Weights of a small audio embedding model: 2.13M parameters.
Rows from block 3 of a small audio embedding model, named by matrix and row number. Rows with one number belong to one neuron. Each number is 200 + 40 x the weight over its row's rms, rounded and kept within 0 to 999. All counts start at 0.
After each neuron's rows are labels from the 100 clips, of 14848, where the neuron reaches its highest value: "strongest on" is what is common among them. Only what is clearly more common there than usual is listed. The data: acted Russian speech (Dusha).
# fc1: MLP up (model.blocks.3.mlp.fc1.weight, 768x192), inputs 96-191
# fc2: MLP down (model.blocks.3.mlp.fc2.weight, 192x768, transposed), outputs 96-191

fc1.434,184,168,176,202,226,238,159,278,159,175,195,174,186,171,270,187,186,187,149,209,135,161,233,185,235,211,131,188,228,169,235,261,162,236,255,193,191,187,277,171,174,181,274,165,203,138,160,211,264,188,180,191,154,262,237,243,215,180,172,231,122,255,266,183,157,208,231,207,188,231,218,218,205,255,180,218,231,128,208,205,256,215,227,259,247,264,156,210,228,200,219,259,178,236,256,228
fc2.434,157,190,191,145,264,235,154,253,186,192,206,218,221,174,190,210,202,149,204,236,192,294,278,216,216,203,181,230,266,134,211,240,196,233,284,206,200,230,124,103,255,209,186,193,198,152,259,163,213,244,128,263,275,162,178,218,168,175,232,148,215,223,232,209,105,146,211,236,282,206,185,203,231,185,166,142,192,177,220,201,196,256,214,237,228,248,243,172,176,186,167,218,208,182,196,177
strongest on: emotion: positive

fc1.237,174,173,208,239,203,168,274,197,192,169,234,199,228,237,262,277,196,179,251,112,247,231,200,180,224,235,169,223,221,216,144,213,214,288,276,199,212,145,192,205,152,189,223,208,196,196,226,184,165,177,88,196,157,239,239,191,233,215,180,140,150,229,250,261,231,215,268,212,145,155,217,213,183,229,190,228,194,214,190,225,264,143,202,189,265,203,206,236,152,222,199,264,204,163,183,244
fc2.237,190,222,226,241,185,212,248,148,155,184,237,274,215,192,202,237,190,180,184,169,252,193,276,136,250,182,199,126,202,245,195,154,207,188,282,213,274,252,258,169,180,208,268,168,210,214,220,231,202,207,255,252,143,202,186,242,264,205,223,190,175,224,251,192,170,206,297,231,214,109,196,229,213,194,233,228,208,233,182,197,238,195,191,227,228,236,238,114,136,206,211,189,292,161,247,180
strongest on: emotion: positive

fc1.643,204,200,182,186,197,288,194,212,209,163,159,246,175,214,243,234,241,174,159,193,222,188,200,225,172,220,146,203,264,227,175,214,199,112,214,188,195,266,212,252,225,181,182,234,172,255,208,160,193,256,157,255,165,185,212,199,181,159,213,183,260,213,290,203,218,205,220,192,123,189,236,212,153,160,135,176,225,174,270,247,187,258,190,268,172,271,197,126,254,157,200,101,186,286,183,203
fc2.643,243,267,188,272,88,182,179,213,174,166,215,242,206,204,193,169,111,257,156,170,192,212,195,207,210,200,209,213,222,224,248,191,172,204,218,186,242,269,167,238,241,193,193,170,223,201,174,219,171,146,113,254,190,179,209,176,151,202,164,170,199,206,143,163,168,203,185,150,270,197,182,153,288,220,220,170,193,238,181,191,230,199,244,247,237,155,209,228,213,190,204,206,173,168,218,204
strongest on: emotion: sad

fc1.65,232,204,211,221,189,138,207,238,211,192,200,215,240,121,147,191,223,156,179,211,280,245,231,207,261,231,243,202,192,183,214,168,179,205,214,212,205,292,186,147,201,165,159,195,236,167,220,115,211,151,207,182,215,200,140,171,250,214,288,206,203,214,121,214,210,173,196,253,241,209,207,213,174,148,143,187,272,166,165,143,248,218,290,231,167,211,144,129,192,248,188,185,259,145,185,225
fc2.65,221,151,209,173,212,172,205,256,182,162,224,133,133,217,209,207,273,249,207,166,214,247,199,213,287,260,104,137,150,181,187,248,203,120,195,238,149,227,216,220,238,210,199,174,171,215,180,154,175,212,203,148,204,215,189,236,194,240,149,159,230,233,178,228,237,247,188,138,177,164,242,249,216,133,199,236,205,302,229,232,241,232,250,221,257,195,266,200,154,121,258,204,205,194,122,179
strongest on: emotion: sad

fc1.506,197,213,214,188,150,184,275,196,181,236,142,176,98,152,210,209,192,198,183,141,148,184,231,177,281,245,207,140,217,264,236,169,183,128,153,191,231,177,172,114,215,210,220,191,224,124,236,209,204,239,256,223,268,198,303,198,183,123,249,213,242,215,181,154,245,224,285,192,181,194,236,162,169,126,126,192,166,174,143,220,236,265,155,190,216,173,201,114,237,244,232,199,236,163,190,220
fc2.506,182,270,288,162,169,199,163,216,149,179,220,177,139,239,176,184,211,239,154,70,162,244,209,232,212,219,162,171,179,318,215,246,151,265,191,186,256,189,175,176,155,204,235,191,218,221,180,148,232,140,181,160,197,186,204,195,226,295,198,215,265,168,280,248,185,262,235,173,203,196,202,174,220,207,175,156,134,173,191,199,140,216,226,245,210,213,230,177,181,196,187,196,145,199,202,212
strongest on: emotion: angry

fc1.186,152,246,255,284,189,125,287,203,246,221,221,156,250,257,195,158,169,240,202,250,200,142,191,234,215,237,201,205,183,272,207,154,272,146,244,131,216,183,263,253,145,236,195,196,195,265,229,225,208,182,218,163,237,182,258,227,161,187,134,137,229,242,163,172,268,181,170,255,175,246,176,215,185,177,236,187,218,150,161,239,278,144,221,200,195,181,232,208,139,150,236,137,173,180,239,170
fc2.186,172,142,143,226,288,238,193,189,217,204,240,215,190,217,186,117,171,163,189,189,174,181,190,249,209,205,236,190,207,251,318,205,167,199,213,203,190,191,272,249,215,234,204,188,203,183,209,171,162,152,292,196,186,153,197,198,147,150,262,159,231,229,122,242,265,169,215,156,203,198,125,181,215,255,236,196,251,191,199,284,209,208,224,221,159,149,196,217,201,156,210,223,226,219,281,137
strongest on: emotion: angry

fc1.549,264,257,111,165,139,87,225,213,165,171,161,190,267,143,227,171,175,214,201,147,148,179,235,265,259,180,218,188,241,168,257,188,304,172,239,257,147,226,207,196,242,210,174,199,146,232,148,232,139,208,252,229,234,119,190,201,214,181,181,242,221,201,193,203,202,219,187,238,233,178,197,271,241,199,223,162,164,207,219,229,222,247,187,259,127,190,156,223,229,302,295,219,225,205,213,110
fc2.549,244,188,215,285,137,127,230,192,162,172,229,241,233,168,182,217,165,204,229,236,179,203,233,223,215,244,266,229,230,231,233,204,230,263,206,269,197,169,178,151,162,222,206,224,203,254,211,229,220,181,143,205,208,170,204,237,294,235,237,159,216,280,252,178,172,220,164,192,196,160,241,188,129,205,242,163,156,231,169,249,235,157,267,208,201,209,237,241,209,194,261,255,192,140,220,181
strongest on: emotion: angry

fc1.574,198,196,287,241,191,262,143,202,161,154,194,276,154,200,214,95,168,213,192,212,201,177,192,223,199,156,237,237,215,184,237,165,158,262,83,216,199,244,180,225,206,158,126,95,185,195,218,145,158,287,231,254,169,202,220,234,208,304,136,238,171,163,183,228,164,284,232,254,186,171,204,184,141,155,201,192,204,125,132,224,202,255,163,209,248,254,240,192,192,204,195,157,195,134,240,196
fc2.574,180,281,186,236,142,202,213,162,200,221,191,266,116,199,149,156,160,168,234,186,141,210,211,233,189,149,148,151,206,255,195,231,194,178,263,243,263,244,231,240,152,240,85,168,276,181,165,165,205,197,285,241,293,163,235,177,221,188,196,265,235,227,197,197,170,177,177,193,172,255,208,179,163,180,148,191,177,212,192,228,176,164,183,159,194,176,190,194,170,229,267,173,224,245,198,168
strongest on: emotion: angry

fc1.743,222,169,191,271,286,270,188,182,247,179,168,173,156,184,236,220,239,195,230,167,220,161,185,186,201,241,191,187,211,203,303,205,126,187,178,235,223,217,179,209,173,206,243,271,268,155,187,171,191,183,179,226,113,175,313,210,217,152,233,271,193,155,234,82,148,146,199,240,302,217,214,234,140,214,229,195,138,261,203,147,211,178,203,205,203,184,205,218,227,194,201,191,200,210,216,235
fc2.743,115,233,135,139,242,236,183,253,190,170,209,175,264,216,169,236,203,228,224,200,270,234,246,238,184,174,181,226,143,165,254,190,154,231,229,232,180,104,284,180,180,178,225,218,245,170,191,212,289,195,179,170,179,187,188,234,246,178,210,275,196,173,201,203,111,160,223,249,293,161,210,174,195,181,167,109,122,194,205,177,110,125,202,268,178,138,192,129,179,286,184,187,207,229,227,198
strongest on: emotion: sad

fc1.150,161,134,198,215,204,189,227,161,243,201,193,322,167,191,198,239,196,281,221,215,175,240,229,191,167,182,251,197,147,141,196,201,166,216,215,219,172,139,50,201,150,153,227,136,237,261,179,204,221,256,99,206,201,202,197,241,217,195,200,222,202,202,196,262,167,225,170,219,250,175,201,240,246,251,118,217,189,204,226,171,201,203,206,207,183,139,220,211,196,186,226,208,157,174,191,256
fc2.150,195,208,194,192,229,227,179,224,182,211,209,158,147,164,183,191,213,289,225,170,209,182,165,229,118,156,238,279,207,208,154,212,227,211,152,176,261,206,223,185,198,212,191,203,203,196,216,239,105,146,174,165,179,135,216,141,177,236,183,229,189,207,220,291,163,171,219,193,150,134,151,217,113,272,290,192,180,124,209,196,282,146,207,150,247,241,182,159,244,138,225,169,196,185,136,207
strongest on: emotion: angry

fc1.703,260,176,252,204,272,199,303,222,211,224,306,174,107,182,261,188,155,193,133,233,227,154,219,177,155,159,239,175,196,237,228,164,175,199,157,186,163,193,109,149,241,186,221,153,178,181,229,189,221,193,185,255,217,242,207,211,204,199,234,204,172,220,222,178,219,182,281,205,175,171,206,204,245,184,193,172,220,186,249,160,157,189,205,232,194,253,220,280,159,262,116,193,243,199,254,140
fc2.703,174,232,251,199,225,206,202,210,214,176,218,156,200,264,172,181,233,191,183,265,194,143,257,240,160,309,69,180,126,161,188,248,211,220,172,225,227,213,211,146,239,171,213,167,327,153,240,198,189,215,167,237,233,153,141,214,217,215,214,249,212,157,161,181,296,164,238,163,160,187,252,202,190,196,265,228,207,219,213,177,229,202,193,173,153,185,195,211,226,218,196,173,225,235,66,258
strongest on: emotion: sad

fc1.543,217,177,236,188,228,203,244,247,154,212,206,234,232,176,208,248,192,220,146,227,198,230,159,234,198,210,257,203,231,145,162,199,219,202,191,115,275,272,233,228,183,225,170,214,222,185,280,182,188,169,172,133,191,205,213,227,215,158,187,219,186,152,258,189,242,186,170,148,155,197,210,223,175,150,334,200,252,139,120,182,146,277,159,212,170,184,160,223,243,151,236,215,182,192,188,225
fc2.543,251,240,200,227,237,176,190,263,209,176,145,266,194,214,168,255,204,194,173,158,120,247,166,206,240,158,204,188,153,213,195,187,227,218,129,188,202,159,177,181,126,198,206,249,192,188,248,213,263,158,267,202,227,224,172,188,122,189,162,188,171,189,239,123,217,177,119,169,281,173,212,186,251,250,142,135,270,189,195,162,238,135,132,266,227,164,240,202,239,201,164,94,176,157,231,198
strongest on: emotion: positive

fc1.121,218,126,190,252,154,246,95,204,146,142,231,151,154,214,186,249,191,190,278,197,236,161,191,214,202,231,194,226,228,205,251,215,246,244,134,189,174,169,221,194,190,240,182,163,166,193,184,254,156,164,167,222,85,217,268,222,218,133,143,214,162,187,219,251,161,219,215,174,223,210,155,234,264,166,220,212,140,229,172,247,133,171,198,203,285,256,219,226,209,257,182,258,189,136,218,150
fc2.121,127,203,197,191,160,177,203,174,227,150,244,223,175,260,156,262,141,197,172,248,247,227,235,190,190,192,201,134,207,252,228,172,172,261,177,221,203,123,204,159,195,220,236,268,195,143,136,294,196,187,221,221,231,181,145,162,179,228,186,200,185,206,139,243,195,318,230,177,247,146,221,227,228,192,172,173,211,100,189,202,154,214,218,168,215,210,223,191,193,212,154,145,193,201,252,182
strongest on: emotion: positive

fc1.686,194,165,211,192,201,158,241,201,235,185,271,248,172,228,215,188,173,201,141,252,200,166,168,166,136,198,245,176,130,154,222,179,251,136,219,195,230,215,270,201,169,271,194,245,220,246,195,292,218,212,242,275,183,180,228,220,221,159,186,224,160,245,284,177,208,260,208,206,195,110,248,189,176,156,178,247,271,130,195,251,193,118,231,149,229,259,223,128,238,188,228,202,216,215,190,132
fc2.686,214,200,168,133,201,147,248,255,268,262,178,161,185,243,167,240,131,221,171,216,184,236,228,243,217,191,196,251,189,165,245,180,200,193,200,247,200,228,229,220,234,230,249,143,129,183,173,185,177,119,136,221,206,166,201,248,132,228,182,236,252,233,189,155,236,145,209,146,204,181,259,204,172,290,186,238,201,246,226,149,203,146,200,195,235,163,176,184,185,217,142,132,224,150,252,163
strongest on: emotion: sad

fc1.305,217,122,223,193,263,233,157,164,250,124,214,160,149,191,211,150,180,251,147,184,280,185,219,192,220,201,166,201,212,263,166,235,177,197,209,172,176,226,251,114,276,146,207,100,149,153,200,216,230,237,190,212,185,207,184,239,193,255,190,151,199,201,210,253,276,182,227,227,282,163,240,174,120,137,190,78,164,215,189,192,217,181,183,180,262,128,193,190,198,204,143,236,181,200,236,177
fc2.305,129,271,196,212,199,193,160,179,202,171,240,171,217,198,264,141,221,231,154,121,215,159,239,209,197,191,230,246,194,263,261,238,206,209,252,205,160,172,248,243,235,191,221,188,179,179,218,174,165,184,174,284,149,239,160,230,197,196,146,108,253,179,178,182,145,107,328,224,187,224,189,222,213,174,251,152,181,252,192,185,156,226,204,158,182,166,217,152,146,267,209,193,161,212,178,186
strongest on: emotion: sad

fc1.357,208,168,237,179,170,209,120,238,253,247,190,210,199,195,126,203,255,198,227,193,276,143,212,227,123,210,159,196,220,166,174,257,161,243,273,125,180,192,155,184,205,228,233,166,146,172,184,136,207,182,243,198,194,234,221,215,172,229,258,172,159,215,163,186,266,184,186,213,226,250,196,173,139,238,173,188,263,163,269,199,175,214,246,198,162,241,147,182,103,186,214,146,216,251,233,267
fc2.357,139,251,215,240,281,173,257,90,171,209,257,230,204,247,188,227,182,187,217,165,226,242,160,206,202,233,171,228,209,222,194,229,199,198,211,197,277,102,250,227,222,251,268,206,186,207,137,197,215,143,129,159,196,205,199,168,135,229,283,170,214,214,189,124,196,202,221,205,223,230,214,240,234,267,219,201,179,279,193,206,197,258,225,172,184,116,194,232,176,178,170,160,199,136,163,205
strongest on: emotion: sad

fc1.649,240,181,281,221,152,250,248,258,236,187,283,224,246,271,153,136,242,208,230,280,236,164,191,151,308,178,180,211,288,257,241,246,174,207,276,223,266,186,218,291,203,190,203,248,269,239,232,160,157,200,287,164,196,179,207,202,205,275,237,224,226,168,143,177,137,224,195,197,221,204,203,157,184,186,186,192,190,192,267,213,234,195,162,163,252,225,251,249,224,253,192,190,191,222,281,186
fc2.649,157,227,235,178,164,161,215,262,135,244,185,188,197,185,167,188,247,209,188,237,236,280,191,194,297,265,177,259,240,252,168,206,233,248,218,194,196,251,136,213,219,121,211,190,144,174,179,177,218,175,214,205,216,142,178,270,164,199,218,237,210,184,229,219,165,272,197,271,153,129,172,165,203,155,190,256,221,192,160,228,237,238,124,235,178,236,184,241,282,253,248,209,256,168,214,200
strongest on: emotion: sad

fc1.606,247,248,247,154,181,287,225,189,190,236,147,150,187,284,140,107,223,194,177,202,197,185,195,179,195,212,194,201,191,260,262,175,186,244,208,247,155,195,188,194,174,184,241,206,191,235,269,170,120,191,181,275,147,195,216,244,212,225,162,168,216,219,213,225,203,161,225,185,129,122,204,257,208,211,217,163,152,253,250,170,217,232,169,213,266,180,139,285,257,158,252,205,203,208,216,200
fc2.606,246,226,175,208,173,201,150,192,148,182,178,141,202,254,220,242,139,297,208,225,200,267,276,151,128,169,227,114,166,228,236,269,247,208,186,165,167,189,208,217,219,166,176,142,169,233,221,186,252,248,225,151,229,233,154,184,249,169,192,210,242,193,180,199,236,194,274,217,136,245,151,239,221,230,229,133,169,181,211,219,151,156,238,243,210,156,209,144,210,233,215,186,199,228,175,148
strongest on: emotion: positive

fc1.187,251,191,215,156,227,245,191,173,207,251,213,162,261,209,238,268,186,195,161,277,224,213,198,172,193,161,192,176,246,187,186,140,186,204,111,157,117,188,143,224,151,220,237,154,233,253,267,270,198,254,226,182,190,285,254,239,150,215,192,192,144,202,237,259,188,268,144,199,270,239,145,178,245,262,182,224,196,225,164,195,115,177,294,225,199,236,141,220,195,237,166,232,220,237,240,133
fc2.187,218,152,197,218,315,220,194,208,269,225,232,162,269,132,204,206,161,118,210,167,212,203,175,214,167,176,154,129,266,203,211,271,201,182,153,168,234,162,208,141,182,229,210,82,206,176,242,185,167,177,176,190,201,222,208,230,145,173,190,263,151,144,199,163,214,219,118,159,156,150,190,221,194,203,210,196,177,236,204,175,133,146,196,210,230,164,177,170,247,221,179,196,210,152,159,227
strongest on: emotion: sad

fc1.677,265,205,228,229,215,225,183,188,213,176,227,186,261,193,241,198,255,293,225,216,244,220,174,177,203,232,222,239,202,227,248,209,258,216,202,248,230,199,203,221,174,157,225,255,149,269,193,209,243,197,180,220,169,196,196,72,200,180,208,238,224,233,170,290,213,190,203,211,148,161,244,186,213,190,200,151,235,249,255,188,215,178,124,232,168,115,221,240,207,156,249,292,242,127,199,239
fc2.677,282,188,211,222,268,106,223,224,216,193,183,214,245,89,219,185,164,182,228,199,283,222,209,210,283,197,184,224,157,225,211,182,143,167,243,304,212,228,289,145,209,220,250,201,211,246,242,233,180,233,206,209,125,184,126,283,180,146,165,224,185,211,215,144,174,239,221,170,234,170,207,252,226,170,182,207,245,175,144,168,242,171,191,246,202,196,274,234,210,187,189,214,186,162,228,225
strongest on: emotion: angry

fc1.443,213,175,247,247,195,145,169,291,184,220,231,211,222,137,198,200,211,221,203,207,212,204,157,140,205,284,228,174,229,190,152,212,225,201,176,167,146,220,167,144,156,188,210,167,197,185,286,203,162,156,185,209,72,165,200,157,226,208,224,223,152,241,200,206,186,174,292,218,207,197,143,115,201,183,219,152,184,202,220,163,209,137,266,77,203,249,159,324,192,158,166,231,212,235,194,217
fc2.443,243,291,255,192,179,182,186,202,222,177,190,257,231,218,207,201,139,207,204,251,272,292,216,237,219,260,192,151,215,196,206,167,247,232,179,227,150,184,235,231,202,209,242,189,222,209,145,173,202,216,229,233,177,239,211,218,169,154,250,189,182,278,251,227,207,190,239,196,187,154,240,255,235,251,195,235,180,253,134,175,192,178,248,185,202,203,148,168,190,156,267,157,236,213,256,250
strongest on: emotion: angry

fc1.647,194,169,184,144,178,167,276,165,282,224,144,177,183,180,240,277,236,226,211,322,199,246,250,216,213,184,128,155,134,208,229,193,218,183,207,236,122,190,295,210,187,170,167,231,210,141,220,195,187,231,177,215,195,179,179,203,220,176,172,222,186,237,163,210,239,180,261,238,237,172,141,167,201,223,255,195,219,261,100,177,228,182,134,214,239,194,234,258,259,152,148,193,222,155,248,241
fc2.647,245,135,296,152,250,214,155,239,135,159,209,241,176,191,265,199,209,311,180,195,203,228,262,176,153,206,259,158,181,234,197,176,238,211,207,297,188,160,221,171,261,215,266,262,166,236,223,102,196,122,234,180,163,192,221,159,227,195,165,123,156,238,205,183,225,184,154,192,221,228,173,249,228,252,147,239,243,186,171,197,183,198,175,257,253,214,195,177,201,225,177,244,195,155,207,239
strongest on: emotion: angry

fc1.452,178,214,241,152,292,225,153,203,247,237,219,178,223,239,218,232,222,252,156,222,200,173,225,237,183,172,210,127,225,96,233,173,193,220,278,225,223,261,271,203,265,254,257,267,144,217,182,251,189,173,152,240,235,209,246,172,144,254,189,200,227,303,176,189,163,286,166,161,163,132,285,251,156,229,150,158,314,114,189,226,190,202,261,202,206,124,150,174,232,220,169,204,185,209,136,166
fc2.452,243,208,224,148,196,265,245,251,200,166,204,207,176,166,170,199,109,143,164,259,176,237,235,262,234,200,240,215,252,127,229,202,127,176,245,222,162,243,225,255,219,207,272,256,195,174,187,211,80,255,252,118,182,194,182,226,260,165,148,171,191,103,202,170,224,225,231,198,226,204,227,182,203,171,174,239,192,132,222,255,248,167,199,140,154,149,253,204,160,211,197,209,160,163,219,282
strongest on: emotion: angry

fc1.636,242,192,182,193,167,170,246,195,229,190,209,191,126,194,203,197,239,171,238,177,191,180,216,196,151,197,202,214,196,234,282,275,171,203,170,89,182,248,209,176,177,245,288,244,221,207,175,242,227,177,249,193,186,180,216,186,193,168,177,197,226,162,209,272,151,192,203,168,110,238,218,178,195,174,231,218,196,199,202,244,189,242,181,232,217,234,115,244,188,210,154,247,226,137,228,176
fc2.636,190,141,196,251,238,146,229,157,264,261,244,159,180,211,179,221,207,205,214,191,107,165,245,143,189,270,123,249,132,280,154,267,188,185,186,148,208,210,210,159,187,212,233,171,207,203,284,216,175,198,153,125,252,291,218,190,188,213,199,179,237,201,170,210,285,137,188,94,150,167,175,179,259,187,228,185,254,161,210,230,205,191,192,218,190,191,202,260,199,212,170,182,242,229,214,157
strongest on: emotion: sad

fc1.12,159,127,215,279,261,177,176,171,190,161,262,170,212,272,190,187,164,235,189,167,195,138,227,181,188,199,208,193,183,243,209,79,159,185,143,124,209,248,165,205,230,231,241,221,174,132,134,139,195,266,119,205,183,200,251,163,221,171,172,224,140,256,215,222,170,183,195,121,291,195,252,199,220,198,185,198,168,193,142,323,204,262,242,165,195,200,132,201,214,233,256,322,174,241,198,197
fc2.12,214,210,182,91,231,209,224,212,178,238,304,217,248,271,216,212,156,237,108,216,215,180,185,230,128,195,310,215,268,203,189,200,194,222,186,199,159,190,195,194,231,162,203,225,164,219,221,226,145,119,182,228,207,270,179,257,225,212,173,274,197,225,222,244,150,246,225,215,186,197,257,193,226,207,176,255,196,176,226,198,195,211,122,233,179,216,157,177,276,227,191,244,126,199,272,225
strongest on: emotion: sad

fc1.39,196,186,209,191,205,163,187,201,120,145,240,190,174,187,229,263,160,244,182,200,242,192,267,193,181,154,236,191,189,171,182,140,196,236,169,198,145,230,208,131,206,189,192,267,194,162,221,146,165,202,200,135,231,174,178,227,187,185,187,208,216,214,172,259,211,192,209,185,175,212,198,190,130,169,223,264,214,218,106,282,193,238,201,143,189,162,190,134,237,198,255,229,194,182,146,188
fc2.39,163,82,233,172,208,190,193,185,146,187,202,209,193,200,229,228,175,153,209,241,227,286,195,181,163,141,304,226,281,212,203,221,163,181,258,203,203,213,217,188,224,153,305,193,169,160,181,181,252,166,241,185,231,218,100,219,186,247,235,165,239,244,214,186,258,186,212,214,197,200,223,128,252,188,199,113,190,214,244,239,183,200,168,170,197,236,242,234,141,224,151,185,169,204,244,115
strongest on: emotion: sad

fc1.684,202,239,260,208,252,173,173,153,211,227,214,208,249,194,284,242,200,286,177,216,177,178,136,185,220,221,160,172,178,97,265,152,202,209,236,194,176,207,156,214,213,110,151,207,197,222,154,253,109,193,219,172,129,270,162,136,204,150,176,211,204,190,150,208,200,207,210,147,178,205,201,237,199,233,192,111,201,117,288,166,155,240,152,219,215,135,105,227,261,226,236,169,150,243,245,194
fc2.684,206,207,185,242,267,245,297,166,141,151,217,211,217,126,191,190,187,185,197,210,250,150,162,200,281,193,167,175,191,276,197,180,165,233,241,205,281,214,199,234,223,224,261,250,180,236,155,167,198,299,164,108,273,170,112,244,202,216,180,244,152,295,218,209,183,270,189,166,189,233,223,162,125,242,180,195,196,133,129,168,221,185,216,157,229,199,230,230,202,181,235,188,204,168,174,172
strongest on: emotion: angry

fc1.289,174,215,204,173,209,208,252,223,229,209,247,241,228,139,157,171,236,190,246,227,169,239,267,163,262,170,218,173,140,200,220,178,227,183,160,226,158,324,174,223,190,178,231,210,186,143,266,185,171,281,235,169,123,247,201,161,235,97,246,227,220,238,145,236,260,203,229,156,224,183,130,192,258,190,223,224,247,219,270,278,224,168,219,213,273,193,220,223,194,169,195,168,256,128,207,233
fc2.289,220,198,204,271,229,248,224,184,147,192,199,133,237,260,199,181,201,255,286,219,222,240,268,267,180,198,308,182,200,204,193,196,264,105,185,179,157,226,196,212,200,157,258,274,141,215,183,151,242,171,213,218,202,204,139,193,225,184,195,190,150,240,178,165,281,255,219,185,164,187,166,223,196,225,176,232,191,235,191,196,274,149,185,203,255,176,228,135,227,171,200,167,187,137,203,227
strongest on: emotion: angry

fc1.48,227,209,214,254,177,205,199,198,193,196,199,175,194,224,231,155,251,231,87,209,169,124,215,193,206,210,205,263,262,149,296,222,200,203,206,169,244,299,176,173,137,212,191,187,192,140,187,197,199,94,251,195,268,188,270,236,205,216,164,208,195,219,227,213,252,162,212,103,219,277,176,188,232,218,194,168,151,133,180,155,173,181,148,180,254,217,191,211,202,219,227,175,236,131,207,225
fc2.48,212,259,139,102,244,211,204,234,206,203,229,212,244,210,235,189,160,236,178,180,166,187,211,215,223,234,175,260,230,258,163,206,159,218,191,189,158,267,137,231,147,279,155,145,248,209,205,167,152,194,226,250,281,143,211,215,219,166,156,210,177,220,155,207,233,212,104,242,233,225,254,239,238,189,189,217,159,244,236,208,176,209,271,233,139,157,159,182,227,234,247,222,179,184,272,228
strongest on: emotion: sad

fc1.103,210,222,158,187,162,191,207,255,271,183,148,255,176,177,147,192,137,128,175,241,196,276,175,140,197,99,223,184,166,210,172,168,199,237,163,177,177,174,151,210,263,204,164,142,179,265,219,204,178,214,199,178,264,232,140,212,192,156,166,214,247,172,267,149,114,258,223,218,160,295,174,248,220,186,152,161,170,206,197,154,167,262,136,193,185,230,199,197,189,184,247,245,219,116,226,210
fc2.103,234,178,180,143,214,181,165,159,176,168,174,195,143,144,140,281,190,289,187,185,260,142,105,268,212,210,209,220,156,254,234,210,143,219,198,201,242,213,191,209,184,203,240,129,225,162,239,271,132,187,175,188,116,262,227,204,219,131,223,198,142,218,226,221,177,248,246,211,203,220,161,225,260,155,278,258,173,180,247,216,146,303,221,217,157,230,224,195,203,227,182,180,203,204,222,208
strongest on: emotion: positive

fc1.657,262,220,219,204,201,221,215,172,208,231,194,200,251,155,236,175,226,186,162,85,263,198,200,129,228,214,237,155,180,172,236,197,202,225,212,183,281,274,187,209,238,211,152,226,249,202,184,193,170,212,226,159,182,123,151,217,148,152,172,223,170,187,212,230,223,153,283,230,192,188,168,93,160,226,202,201,228,196,217,156,222,204,224,217,171,289,212,224,203,199,223,195,277,185,205,207
fc2.657,202,136,131,202,206,157,187,262,144,216,197,228,154,240,162,157,177,165,162,260,197,264,198,209,216,176,147,143,151,140,226,227,249,153,202,220,166,207,186,151,192,229,246,240,171,156,212,244,270,238,253,203,250,207,179,172,190,179,207,186,194,206,172,232,257,224,263,189,216,234,282,185,195,252,178,213,220,249,221,237,201,220,219,222,243,142,247,254,256,174,171,149,205,136,190,218
strongest on: emotion: positive

fc1.561,215,185,125,224,148,162,187,227,280,226,239,203,182,139,175,279,238,224,214,179,179,211,212,153,206,184,198,183,179,185,148,161,190,215,157,170,267,241,178,260,185,224,66,186,202,173,250,156,210,155,239,241,209,230,183,164,200,133,91,190,174,237,167,245,180,234,241,186,222,143,190,218,184,223,200,239,219,262,126,151,180,183,186,192,194,193,251,189,151,187,185,209,152,171,211,184
fc2.561,200,170,231,175,187,224,222,105,210,239,182,212,294,180,186,242,102,242,260,177,163,130,233,195,214,207,141,221,201,164,205,226,219,185,86,138,155,156,203,250,116,201,110,216,169,181,166,206,236,217,250,271,227,170,180,232,192,226,181,236,164,172,185,212,257,183,222,183,213,185,111,197,218,192,88,223,227,117,238,239,250,203,157,191,274,173,238,299,185,207,144,215,128,219,212,166
strongest on: emotion: positive

fc1.536,228,221,239,192,226,175,213,181,285,234,167,130,190,197,157,188,161,222,202,169,182,145,154,213,187,119,180,206,225,266,147,252,169,175,169,216,178,189,265,248,235,184,176,183,245,229,247,177,149,286,193,240,219,207,248,194,186,143,128,174,179,172,185,179,176,262,180,214,157,109,218,253,198,224,181,166,138,116,160,225,215,203,163,154,188,196,128,182,182,213,160,175,146,181,210,257
fc2.536,198,226,178,198,238,168,199,204,193,127,189,134,221,157,177,245,133,166,201,286,211,256,140,199,161,180,163,179,200,197,248,247,200,205,99,182,207,131,213,247,149,291,146,107,321,231,148,149,242,204,111,184,125,255,180,177,205,237,148,229,178,253,198,154,177,205,237,256,217,215,164,222,145,225,142,203,182,113,175,222,205,199,182,251,168,194,239,235,234,208,139,163,138,233,211,242
strongest on: emotion: positive